A small autoregressive pixel model, trained from scratch.
Training: adamw at rate 0.0016, 7200 steps, batches of 128.
Data: trained on photos with spoken descriptions (Open Images, Localized Narratives), 203450 training examples.
Rows from block 7 of a small autoregressive pixel model, named by matrix and row number. Rows with one number belong to one neuron. Each number is 500 + 40 x the weight over its row's rms, rounded and kept within 0 to 999. All counts start at 0. Numbers have three digits each.
After each neuron's rows are labels from the 100 images, of 14976, where the neuron reaches its largest size: "top examples" is what is common among them. Only what is clearly more common there than usual is listed. The data: photos with spoken descriptions (Open Images, Localized Narratives).
# gate: MLP gate (model.blocks.7.mlp.gate.weight, 768x256), inputs 192-255
# fc1: MLP up (model.blocks.7.mlp.fc1.weight, 768x256), inputs 192-255
# fc2: MLP down (model.blocks.7.mlp.fc2.weight, 256x768, transposed), outputs 192-255

gate.488:479483466509453612498465395502494549463529555521459561521425513479432517485491509476493472474523514485503414495499466505526570480528444453477493520473447542526507516499464463532521500422401503
fc1.488:477506487488525517511498530472557431558481431487526421505527478529503486466494417434558512553466549503510528519564459500508550505497589554497413477443554445464564458558508507474427488448517496
fc2.488:489483483465463499523497525504523416517409480454459506525505515484517506494497477447537463492499515512560478518557480475502473520494577484530533449486529558486514539439488419498611509512461475
top examples: text has "black"; text has "white"

gate.339:491437427509476502417510510488556541509491438440529515603480471519447461506517518538541482538525580449515502481476478463492564432447516511475501516486477575495547532542452543536580489536517541
fc1.339:530481482509458568534487504526489407508469447550517560547458478522470456451459469513480562570519452518431514497478463421460538529473474566519506453482504477505494475523549520484478495513522468
fc2.339:502498493503489484403446458441466542573548490404494461524510491524492505463466457511485544527515531500480505548481485486514503442495446496507551511511474521463481451439515487486439488512477480
top examples: text has "wall"; text has "holding"; text has "wearing"; text has "sitting"

gate.97:503518470486471530436601424526497523512426510515487479494528542513470493454476547493559502519455510504545485516550500538514435443526508490465455519492445501543484420541523477497539498416459495
fc1.97:528507554525542544549460594433483473371516421465505493488497485484455524522497467519508489483548465384385506478470523448511528494472459476499467513549540537535489562538491525508592455552539456
fc2.97:460531497504487472418587482491533532538414520469451451492490481517515466459498535517490497516468478546496454564498458510451491504536593443535497539419438515509479475464488437461466516493529512
top examples: text has "plants"

gate.198:492516478463486523456504462528495546523439472537495470578525519482500575506522511513500430477543537478654453481425532521526425447564503451456439517513516454531457414517480467545545523491488457
fc1.198:498474524548565503554509530475545539449537462527518510486451454465437533534502453511488554518520473459369498512544478520458499571442476577495538466566440560486553601493507513509522463515515470
fc2.198:470533491515471510495538465580520516468540488486508561438459409500517474496522523487532489490515518483485436513525514522455471517504591543576550494529420538488527538510467440477560524453522507
top examples: text has "water"

gate.316:548502508545482503474483460598572463502484460509507566477502430499547516545544482463510488554537432460457481510597499501461416530527566573488480404549468521457471525510490503524540437488483521
fc1.316:517454541543496483500521485460434538492506493459522454473506556514485540515486521524548510454476558496531502492500485477518583493470443476496466586503503460515521520472440499549502531563488506
fc2.316:473543504493488533545470471494529475507442489458495523548553449472512524534479515427571447449481478475559506514509523546488425492555383501550482564546542547516542527472535464510542494501498551
top examples: text has "trees"; text has "sky"; text has "road"; text has "buildings"

gate.377:533487449448553463584472438489458494486556507469535439516557460451533581446532631488455449473442482489488446445591497549496484543487518520455474458522503528480523492474403515527468544553438418
fc1.377:491472487519496511469519587468483574523476478474499506455526455451439530493444501499563485543532569480476531537423487511493480473465424480558456514522557476540494522523534493513584503502549469
fc2.377:497471465515530473527493491532478522511583555480534447468460512491480457447520564506525432489493498497477487521549513553459479532530480520524558493477421477508455513445482504415509495489475533
top examples: text has "color"; text has "red"

gate.317:473535492580488569483488565483459541434462566449551500452546489498515541512476521570558472513532520452522496529466559499518432532517555466486530559528482498568476539486458448579541477567494494
fc1.317:507498534502505523528561432551545539513468468510488495605489574492533522523563548516516497481465515495491492496509483470490529471523468509461468439459498512414517468493525526511459509415472492
fc2.317:527469526462467538576513467452517536564461470504471487499509529483496498522415536448607563507439527496469461480551542496509459510518409460469457525511473508483520438461562498483472512455550546
top examples: text has "wall"

gate.310:530525446512480518558483443478542472507463490430491516541544480523516488486456445482482420478537499465514511535508523538473468544488525533478457483479519541544463549494453511530557456505467534
fc1.310:527547480479451464627471465476563443501529501544470530511525456489487467495520488459412438517518491482556523512494531529427479475556529539525433423536522465513474487454468531523483536502498534
fc2.310:511569471513531497541451521482480530483587469480566570552497522470540491561492481547470465452540546451503507480506515441537504562430493496509556474465531480599456525516496520528424482538522465
top examples: text has "food"; text has "plate"; text has "table"

gate.29:367549481490443486463512468479459500508516468525513389467495521496540508497556595465488518539447470488552543549466427573493519462526448492455512462494465574467544457457557476456490564469499474
fc1.29:498516410489480485527491456500457572477512576454477511497452494555469463482473571521486518497548494580489516517506446544437482533434454499526583490490504529491561434482521472480489519413494513
fc2.29:488412447549523545519514542581541477471453483473542546489501478492482482485537503485603491508511517537465485493585520554500498511487534583501552514524483472458538482480500482538552519464508442
top examples: text has "plants"

gate.89:496497441493502549595539513480552482469488499496484418493490474471492455483463502386464371521497526457508490502490464493416507520547429477533480508497547519534483561473459485515596510547489518
fc1.89:503563534518503455437524521531533537523505462477548509521528550530508602537523482560522605495489433567510548525490566511529520492491516476470503442542503504444580509537518543546458522469532463
fc2.89:493494403524556474537533464498528489407474495489460445534445453533536463459527500430532462516486487485506495487503494519479496473534475500539443424535490521547466505492452481485567491496469562
top examples: text has "food"

gate.139:463474503436541531482492490473498500524477532531484466552572497500454470552456531451525427550500471541616492471511529471481456448503472503569474532477495486436498504471535515418531486484522501
fc1.139:472562515467473537480580373491518556481493480457540458483545529427514553522494578494516481409468497513530494480525542563519492500451477476506455496456441529471524488486521540540480522438505454
fc2.139:456472522596543510446421570605500506503514540569501567516473483547414516557539555515504523560560455463533486441435501493541516511535540537502522469542545484466436563471439476534528483480505438
top examples: text has "sky"

gate.233:537519445516427503510491514554578485515455495526468483543463510511471518617522451447500513515494543497490585500497555490534513415543461500538517553495472499479499569518550501483546483468490514
fc1.233:480474460503540497572532480492496492438518433496456528547519558520526440501469553475542494533523468482462518469443511546496487494466383462472468421446536519537538448554508507523471489518545522
fc2.233:475544558452462428574480513531517457456459521526519511553482438553489512517465520468474546473492584443583499530546559454512508502427567485506514475501488521563525537543454535529538461512479506
top examples: text has "sky"; text has "water"

gate.115:549483495562531467513490583507399483471542481532484492454444503474508503451555562486480443554512447407527508503487546549482506500512431508482477512554478529552454511473462521527542529548485517
fc1.115:512549535476506501471611522482453481466510441586440520435472457527516468498563544518523457541506486475501542472525516525479439538496458551557622507473507554461525474480465471470517497515451482
fc2.115:555476539492478509402542461511562473479560524594509494469495459525527517472449532440451511575435479464496545545534503527469491481505500478505477451585530476438502541504448539532500498575475504
top examples: text has "flowers"

gate.213:549483462477490523358595494550507518554550480459522508552508430526556502498447482431546495485509490462512632508529453501535542487510391568477424488439498538483467486453504548503562476494458501
fc1.213:490517462471486529520537504495526513517562435570478520473450521525508487475457491508450540412493496474423558528464505491510539510551494550488496484426497502537454534546550444495481489480522505
fc2.213:486508528444458517468438474496506559518522458482481513545518453492527489484528427432556549487591519514467518550550522494478540480465554563549574542469448484430531494478539480501494472453478488
top examples: text has "grass"

gate.673:531497533472498516510443481538524460449466441523509505510476483479539487580449509528463466520508480542507488511477553525412514516492512518569502454635530441519482538463512488438501535467493475
fc1.673:492473516520540511488518514501502428535517442521429502506529529466492502512510537528437381447522473457527503463507475518560481455468450515468478491509485456458504484537546512542462452505569517
fc2.673:497481478529534496519431547517507497545510490467514479516454515521441507581493520522520523458542458515533468499516521481503460522521522533494511564523468486493478533545506470465474538418572510
top examples: text has "red"

gate.376:522494433581521462559434517514496489359510469516462528550501439439498528518480512494490470532484501479530499510506542497452510492505502586573411455530539497560469500496406496582550504531550462
fc1.376:524466447523565448536457529532503523439506488487460521557426524488456437552445482474482532539569536526472499517518497454467511497471566552520410453492529515484503451502382473420518476529560516
fc2.376:496498527493497529442523524464475426505476584444494529455475560503533507476548509566468542462496548485464560543518471488569596512442557471503554463462474487501501443491548501505498470571527465
top examples: text has "red"

gate.176:465496487576492488533388547527503590463479511480521452426496516483502507474455440477545462503524504434470452511523566522513449508556440528511426573556443558627524541510480517585473542552506503
fc1.176:553525501558512468515549502469496399473515491449491547553515509483525473520520567468476497460420477489482501491452525511461543496456507439526525446422494455462503487502511452578494482437522526
fc2.176:507551522443477508522476390460495528506464477424495524554534498532476509468451525491554527523480474509510485505547519532492424517512473428453509544507470551509513493486529422501449547420513473
top examples: text has "food"; text has "wooden"

gate.491:499542464511539515562465440484471478473535507497469489482478436548538450490479449446558494526524442491495411529562495520435384494544448522531488503594511530529484512506467501522502500483491518
fc1.491:524537520583423501533488485489596418547493491446535475499491464507510449553477545511468452533481485536551479451494560504484451466490562505566481518531435522517501584481449544530559509528499571
fc2.491:462510396509539575542402473511404498468555509407565544510457493472501534488457504561469492498588532448488484517535464407490509575534457497476445432509549513566486559497549535516502490505487468
top examples: text has "red"

gate.364:508523472515504576458514480520453518433507544447492503523485489489518539527497601473533429543578513481490494496580502478490531516436467487466510528515474461475497571517488467508490470460475493
fc1.364:454435550493528472464523510532458499484519540491491518469471532495461500583491542553579495559523401557487472461571519522479497484552517544482516560558497585487508522498523452448557496484559506
fc2.364:499524463508469478448442551545542497539467504526494483510543501541464506448486495514466460491465499486544523437565465546522513501505498488500494449562490462512444528488482538504499450466529468
top examples: text has "lights"

gate.699:485574558526409494515455498566521433488536477439519493502507516539426516535491441443566573528443461459519487527504492570528485477500513557519497440528403537555472445489518453494509509470498520
fc1.699:498544579495475513527492516551485489499485549495492506527554492524386502528476515495463505516409465542571460468555540531504487414539496476510479485525491554468499444498511517483529496486518494
fc2.699:508495564490524522516492525456492496511478568518488530457560394505557498473463538473465497485523527534474596531543456483490570551461466514488521492477564522466506465440544524504502485618470498
top examples: text has "trees"; text has "sky"; text has "grass"; text has "plants"

gate.751:506584493537495471489441430526494527439463403536474548504460506512516515479479405510529460497490473468522472501507474518512530509495446497536501498538514517519462507567504465531528487527526508
fc1.751:456573508522481490455489487496450554472491413523473495477485559570528525479502449507467488516521494480536434506456489542477516526487434462474516486420503596492477445543513462492533475444518497
fc2.751:511525540527557478500557614505510462512515534481544457489503501489407492507493529375544482518532488511489548484470508465533525477464517414559505441489597474539502427508486512458500539488511523
top examples: text has "red"; text has "color"

gate.594:492473541480447477576549486476494391469465515435476482462501463495600512528469508484455512487505512463481447530608482435470420494481510513540508453513454594485520568527454464499526505559454472
fc1.594:452494489443531555402481489470476526509504554580494518482428519613492411532521544514476473447528505473502528559518489476511510448469509547463535505521484487486495522429505527477530489495448512
fc2.594:554492455531555525523482518509522562495507508545460438427476526510520543552460511453477456494560486447517511555575452405588543428477543468437459474516466471524466512499481557549432476471461509
top examples: text has "wall"

gate.279:471522494543465563527484502524521539428447516475472506542491465498511502507490534432501537487457509460525476542505491571454531489501460530509422447538480521525525561573458494528547558453493498
fc1.279:478517545618482485461526630519496517504480517522561489537574481492510574509500486501523523511508502459553504499420516533496517499515514489555485473525526426484489481498530494649537490465539551
fc2.279:478555497483509536479543444568544547445461526475491492549457457481504466502434525412556589504485501490552459484506471508413476460523526518507455484531451514475522525551487459527547555396501498
top examples: text has "trees"; text has "sky"; text has "buildings"; text has "poles"

gate.622:490536522528411522486507510587524548524500475559496463514498440515518506480541602532500514535450449487520532502519473584486494490553430496517388493545429466517463554466446520584515569471507558
fc1.622:481582487514436514446532493527523555502570414581523430465498450478515516480571546579509594514440462424507546497473531551495480495545396567518470530587384528484498580473452530458478554489504484
fc2.622:498574497500480476543458449424578484543451507598453478482541499493556485461489496439435495502432493452572485537512486535502460464542406380478463514501536518467500474478507525503499503521550551
top examples: text has "trees"; text has "sky"; text has "grass"

gate.240:516467548541483456482577481489519481515504533545426534448492530457480486535470544425516517523573462524505479479541457476497489482484480434426514495411470523489521466528467456522515465468507538
fc1.240:491489512481541526501427521479471502421397515475475525492470538499463528531442498419472470504527488547535440473573471471446455517510514477452496464513512560444548435533545506550549509420487481
fc2.240:462461503502486582531424541610553554483527496480563505521497464540528533489475516582459573487500486503511461478405479519521503484517487497540511480523471474558487485563545532488457483565519443
top examples: text has "lights"

gate.174:489524452524490527451455470434527472496498481457464489451418458467528520540475546377436550509525463523559506509519474538495463540516522522511414445471484587534516496487561482518535496481494529
fc1.174:479465429548487483465423486474546508477491556443496462468478470473522522577470508441418528524501463569485549496527461542471454535501536536476479447451476649529506522505634509507502484443453505
fc2.174:542545540544574490419487548519482502549510491479471469514473453493478497526508437512534455434512496490522561531569543446501554458495455501534544511524393506473531466502495428484352521492542453
top examples: text has "plants"

gate.277:539438566541480584464454521455518534495446490490560470529521460478485522489519451502512449542520562483568460478457569491471454510518461508506412511505566470449490584474550559529532461478503534
fc1.277:558499494518486490522528498536501536521491499411571427641524484528475505497479427558561498514492507544528525478531554452504493528540433512517456502498452489447443556478471539476555495518536483
fc2.277:512464311471534490471516475520464535585518463527485558553493566528422471501458474460489409496482476478498518530502502481565538466552435430528518471500502492537463443476498438484527469491462550
top examples: text has "water"

gate.149:491471433541489502476488539562540521480457501475450539580452537530479463536464503421488480520502626474573554543525545455482547430535499559501480514506522472527475512515485442460543504444494500
fc1.149:485462415482459489473414542509515463452466455510439513551448506483498514536511506426442471546522536486569535547521581487488527444540496597495533548466514481564507532483471448500581495467510490
fc2.149:519496487517514459514540479482510575498499471634475422438477504477428487514497454566486518481517429538485495499380542545524527477502457452486463432489571491481434417467481559468454487494584567
top examples: text has "sky"; text has "trees"; text has "buildings"

gate.353:503542406505527435499536411511482482441506448518476488458522488511504482533534451451485485469496519476516512501461569505465518496521452454529458534484488525535543526515483495489498523574509546
fc1.353:522508466494486428415533403546486507499548475519506543448477531546548485484511475453511580472507457516566507489438525483487506491527491472485478562500517530508522576439438457507552523568484529
fc2.353:456530422439519531478457464504471503548586394521523512525503471469514494501519501464502519489568449544541582517461480492510515429514432509501564481505484531484510507471547425501455517449488474
top examples: text has "plants"

gate.46:499546461529457523480526536514479452495487486423430551556473415498471518545395526531537455525525494519486465481538494501462493536480600476507525495516531489490463461436405460480512478453482534
fc1.46:428457543492503563491442519483465537596488470550479552533535517520493526545495496483565565491509487552537499459512480480540467483448485532449489530517493495425550459511492504477502487468439505
fc2.46:503530531494507525548470505513500471479456512513522548466455447501495519538476502515460520508552416465528536509432534498505523523494447498493447544493522486505439494483530506519455524527530522
top examples: text has "red"

gate.153:494509488542567486478503543490459466497567417507493515554463536500469532549519453455538437509477516442566499446511544518500540479496467529506504537444485470474505511464500448423568499459545484
fc1.153:504541531463483491518463497490523495533506550518505460389540488543542459484536530523438552491555496552522475593504448485523498555542563495486494463549516496531491442499471572527398437577423528
fc2.153:485498501470488466520545503489556406542452439521446581534513498455491479452498421446559535548450502457464522499489554524488481455528479502501498532556410493518528529483513454490564554477569479
top examples: text has "water"

gate.154:538468524562545489493424517496496581443418549441555528523469570510478533499484535476433529466563521475496459525464528511520458544535482453462483506510492507557490448576501541584489512571476503
fc1.154:514490504488465549513484465464501561403506523517523475454497495493511500479514502473514499474516462511460422500525547526463517552457452457444447497509456537419550496512537513574550540506413525
fc2.154:492527512469490576517528396460503539502506520470522470489475466470472463500466510539503515488517500499464491493499513510529433460483447522508453519501378518496480516490542556499381509466511489
top examples: text has "black"; text has "white"

gate.232:510572459482459500455564525433527463446445405446477445438496507553483503520475538525481549526472489513506438514460553460463482476467552488549474476633605566462537465507478460545476534471563525
fc1.232:515480581502525478494469438521436465497488531511517463426456534473435513512517445455500400499483522502509511512486439502493538503503431516474443463426463516544481488522507511511555552529510448
fc2.232:535511553482495482489523380529523555493498535435464484483454501540482491541469546456469507484465552464516522491510468494486497517457433501500557525532502481548506500574570476468549505503494470
top examples: text has "wall"

gate.75:528519561531520535445547549467561558452447507556487483483451510497432501528506507464464517488467475535577488491500514578435497414507490453556512442574496456457507507545495461511573543480534497
fc1.75:519551520551469510527443414410524525522549526470515537498466504495520500503501515542496536505535470544464449508534480486507574524531479431525488499481503492545499499506525484509558517589473542
fc2.75:454488558463426526421532527590502568549516511536505460482520511472488537532529588483474555519418490496525482508551481576500510477482474491424507473517456544444529471455538529529514535442512485
top examples: text has "trees"; text has "sky"; text has "grass"; text has "plants"

gate.641:554532528614553485498558475513496530457477502513476488460461513444501506468506558518528490563532469460400515446537451542472495551489506511478461508488440574456482470560539492536570546377507494
fc1.641:500491532517480516491451595501536478478480568469450544479512502473404502535490523476529454468501547590539485509524521458491516463552499463479525504488528454537515523555432462586508471531499535
fc2.641:490522496479521501515471480599457603477452451509509482494504508503502463508508573550532562417486486494489482482536535540487518486480467632496511565547392510489481442513530471466516558557510488
top examples: text has "flowers"

gate.394:507525498477484426529441489451512448517475485515484461389539482466484524482487429430424545543425435524426513463486497584478512428518563456505391484474549503550553532527506504463531588517502445
fc1.394:503489525538432479475506479525517446542433515485522583449550538452496611466471490549514540517440533456468496564533521481517483511512564411492494524516445481567480495532521489618562501507519487
fc2.394:470497491521486504502491492436462499500560556539506456488391465500490473520525472491439393495510491419516548475487478504512603454452512492492520486509475535541488565551506567492530518558455509
top examples: text has "grass"; text has "trees"; text has "sky"; text has "ground"

gate.567:494474468448450555526480503544495446488482504485453478527463421520520356439508471454429426510504523507554483521481453507474478524502527512473468519516487454541493567438466476430570478551487528
fc1.567:510524491503560432407473461569514516520501522459451497496484494549545501471537517491461530488491412556518493483510486545521535477537554524464505489518480467505504481519501529460433520488516545
fc2.567:541461425484553518557509436486452517449471487614518547536494456542502437482484488448556490438506442508460607451461556556514489515484448531512500479544500521463518524430469510469482502454541438
top examples: text has "food"

gate.311:497523518524488520501471475546558492484486436515509471485512486470528507484566462440460539457468515470468478480553502555495482494517493517502443448558492539408540548494442493560528586491464487
fc1.311:459520568495459568542484552501466578541509521590475529410534467477452496479509562498506470501463468469509462548533464586518468456516459429495493508495455516482516478540541491570496517502532481
fc2.311:481453497512527477570394448477446560543444516573482441489464573487472436498531506464516462430506450545523464500475504521538461484500405475421474565442494521491497510519538557481467528473485514
top examples: text has "trees"; text has "sky"; text has "grass"

gate.450:495524475484440477498526481480559532505427513497473617543529511420587551443470451540532536496494544484453498507511559486511518479488535491502546503446450552482470527509497467482484493481488444
fc1.450:472479538519506471416457542474528455537563563557550443490486454562502411535479480574497467508546540539432521533459474508521526550450514510509506565477522445537487500444472537535416477503417531
fc2.450:490504552523502531455541493485589535515383516446513450475536485491556509530403525524489536438486486503522523553506507478553453527457517462465444526454508577517494498491512483540539479558461476
top examples: text has "sky"

gate.150:500469487503457534600450451539536563479498539496447519552456522545514425502474512463442478486473451486484467499479501546466537512537450484475414513542412473508484536509453457501516531579507519
fc1.150:548517538562500475561448445510468545435540522498526498466482521424533490470493480535438487404510468459430525469455515511472535567581429457485421538489465541529447507498467471457523510599499437
fc2.150:481489547434488541499483532490502466620455520490488425397502541528435493456479464558513494518487511555435430496519474526485473456529489480535480575494474534458502403500564510479458537476528510
top examples: text has "black"; text has "white"

gate.732:423537485533434488442505492463507545467522485451509490497492484519519502517487476519580550528472487459553513509491486559511496452448488554511514497545459550546505510528517468432496513492513442
fc1.732:544519518557469462524487460608508465510500481521566494491612472471515508511570545500499485464449468479537500526505566538511504486555523508541495491543460487486418507468491496493513440512580571
fc2.732:509455520485508510539530546415457503527492508449488452526468558479492494510434527581492450546552571503478459471505478435491472508440463536495519540489536438508515491506496477477536482427426481
top examples: text has "green"

gate.584:547474506449504538475523457505442486458522546554406491492459445503478442466435545516437518486528519531439511477533397520475499502422462504438434476482471477443517469487441512475570508440475493
fc1.584:480544469547547491533500432487513466512501488504529525533553587525446533534443489463623546534469510516483467469562584482498452493506504490527498509441494492467452440490561507552450438491541507
fc2.584:559537528548521433487571484546587491511528505582457487493541491480542525507534574493494481520469473451597527497483578500508515463483433479478567464532439532480412532451469508502469452478583504
top examples: text has "food"

gate.548:460547492538424535513573497515536566435502467519463492533514518546425513511529525496449539504407453523489500471474477530483500425570482506545490464636440605479537559543491488556570511525497528
fc1.548:475515571499444495463448528386524469513505525456433533562507540507493446526489623590455533490555540566495431490542532409488507452505532438567514528525578503479508523465442439529459500637457543
fc2.548:489499453464508472417492535522481485518578451518536501548543496473510558548593566498480586437472488485494519483558493501554571504487473525521540442520473465488535502444478508464452482491526444
top examples: text has "trees"; text has "grass"; text has "plants"

gate.405:544566524580442511502484416538534496471557466431533518451479533478552463437523426487539538417503479420446500525475452540575531511485455525556518471487473482599475498497495467535453479546449497
fc1.405:506514540536523510514457499483480463484543485499523490509440485532517474460539438562558536464522510441465501539463407504532592509499470568468491475563456446557477494518489493501431511536456527
fc2.405:494571520529493455458514505499461435568593505496527515436434606486474479487532503540509499465467465396443522499502508528498520515519472495496551537489447441525485459548507505450473546430554512
top examples: text has "black"; text has "white"

gate.110:528500508513547559453472476544453482440520408497520470501482508506495491480471504487542478570515402505505464510527475551497486456513470576493497443642515485504477473542459452439565478505520480
fc1.110:540550483510512475419455460458468425490541553483493509466473461500504467443508427543514574500546473509399496439524455507485483494493566488493519515495457593431523446473471551524492549439510536
fc2.110:468479484492477511498389528528477530544456417471470459546461515565496496510478557406503540545476493494563548446500499503496561455525454501483476514450601473493517503498513500561468474510594520
top examples: text has "color"

gate.517:520521461476557465494411549452448510452527477582462507545528395509567494467475582541507509522469554472526444501511536507503484509464552553526433476495533527453485470500547501494526495528519519
fc1.517:547523513510470481623429500505456560450544451572481486518503438520509507504539510521512498555518508569547483503513470486472420483486528535517473513497517517440482512508437504515471501535492500
fc2.517:468512423490493475407503455483437568497487552484474534476547460488519476427466568504488546531488538501550572492463516485463514510487553458469641439463477515500532521442446443475466525419534476
top examples: text has "red"

gate.23:516505524523538541438491456472529522483510513494528452446488488467571490468574581441498522486545511532530497516465451533424500512515501506525454454487382556534502491508507495539537494443432524
fc1.23:495514548547543454458472433423478543505474497485527388419487501469535514545516549424454486554508463541530520471429501589494514524491500534473453499505393562562519489508548549519553512497488500
fc2.23:487499499503513542446491505529491558566490515521477523477517470467509457490507482451411405489513512508524519541542457486417516544448525443456538473458455521429548520501490457524488460451505510
top examples: text has "flowers"

gate.546:491506455503489506544548474497454583451527480523483536557447489515545504471518471515498510549559500459452466520520440507473566554548466503467507492458444528503542442476463504503465527431512501
fc1.546:481541434514531441579536522435474474456528491509518506470500431469546491496527492512528488506544470511482546502539506455481468477545446472523576500465486474496469475485544469480473463484542529
fc2.546:553502450605518469519491479494523494455546480564524507478455509497489472505593505457477465504478529468445481504513503543477513480511418514466567522479429475461490518459491552516512523466592495
top examples: text has "plants"

gate.744:464579510529471564506515391524470502451532494452490544471504414511566485540448525443434476470511424540513550436463438559514436467404487465481530428545530593561528503530505473505552511509406464
fc1.744:513489554505544516544442487481523521499483473495462436522464516469458486552493460434407447502565504557501483508510515443516510484558576513479356530504544442487471559525483500532482497496511512
fc2.744:542460542405499549531577522496469504512549504499485523507550549521490529556465481566495413451545491514494526521511513427524382490496457489558511494568497525494468566533486525459477418442567547
top examples: text has "green"

gate.764:506443528507486504561435418453469574416553565460488504471491556506460478486484517447479526504558470489552412503488542532478492505540399437437457474513488520572504451524473489508512527515389486
fc1.764:457521484455519529460540571497456447559444414548462460529517451535515482483527520472588471557445515573526504514560438488507442483490517560518515480507494485430559531476551473463499504485502476
fc2.764:407415476499447484461509537584502454511459494524464525523506417502513538493527520446599537560454455554603484503508485510461524514507552539540519431509552538467606517484452423534571467442455498
top examples: text has "black"; text has "white"

gate.189:530570548523554531528480430478506542469524490444505549524524529501516489520486492461516515486493487512496412475563567491510548529542487453510465520476534494549465440571501418484452443561516501
fc1.189:477481432443536552561396564466465548443553491561486521566470470544440480479548520442519494528506495538614482489456467500453496442594458468511499395510518518547504468515479469443534493457513435
fc2.189:497546467505484407432562438514516448552470432470505527554492511516496500514508538495516477485531438484531677494547454495499514446488556489509545455440597506481493511499508470500536468491500495
top examples: text has "red"

gate.378:520440511553507485528491584487535460470509499473460514570462509479457501510458582504532558478492546455538474479525477448498552488451534537502460400497543480451498525470492477489531474531481459
fc1.378:482484561456457542503475492501489522604472558582449561461527506526472489511429541489539408445510525544528468443546505494508484498471476416419474543498510433496531438490575535631493517457471536
fc2.378:518477434506568461519507425439523526530510540529499501513505403443475510492484537499539437554525507475509579480561476466525495538473483473466539554451603456492466501406517543495476505459530469
top examples: text has "water"

gate.502:500586495516506472573520485436470529448435452532483470541507514514495490522563462472482549470468493531536470531536499479530414440480437486410442455500506543526496514491479480513471446448465529
fc1.502:519469475526459406536587415494517453508479560463483455515481441529514471533518474454525424439536452542538499512507465509467485463530541519455494466572514464450495466499462458566460556541499554
fc2.502:461495460467483550415391501459538430507571477534449530549521449519518531459559480549499482468516541530471517502532477495512488538505495458467559481537509451521536515438500471473393490482469482
top examples: text has "food"

gate.465:550475501564503495497514514588561484503535507505515458476530527456507532448480459454527550476484433459483521464543496489529541491566516445507396515527452529547472600571491455562603530583436549
fc1.465:527555510571504546517447422524484498465490478464479546527505516451389511500460494566456461472517483521482447498476523545499495524532524514498452530513507461553491459479525481537505502472523534
fc2.465:483493465479483530520460529485433592506512453489520464542486541484515471445570450491528463457526540486581507512438570494463503513513404481466545554472390541470499481458518542495410498488531489
top examples: text has "black"

gate.215:475499522541501492519488516510451433496492494484462494510516520459486527526451458428445494553463446543557481467461450571501499436500435458500498344507494562560538523506519428498539529448493424
fc1.215:439523544551435477449479489523548524577512585476461424495546544473544518493552513426473548541416444491572526535436413530532602483516445482469503499473481526552513457416549452492476501531527507
fc2.215:509558552506494440550461524453415515442495593530450469518517482553535452454549464420518457496443557441562408529471452544482576460499506515554463486486510505505530451500457462529492582527463547
top examples: text has "grass"; text has "plants"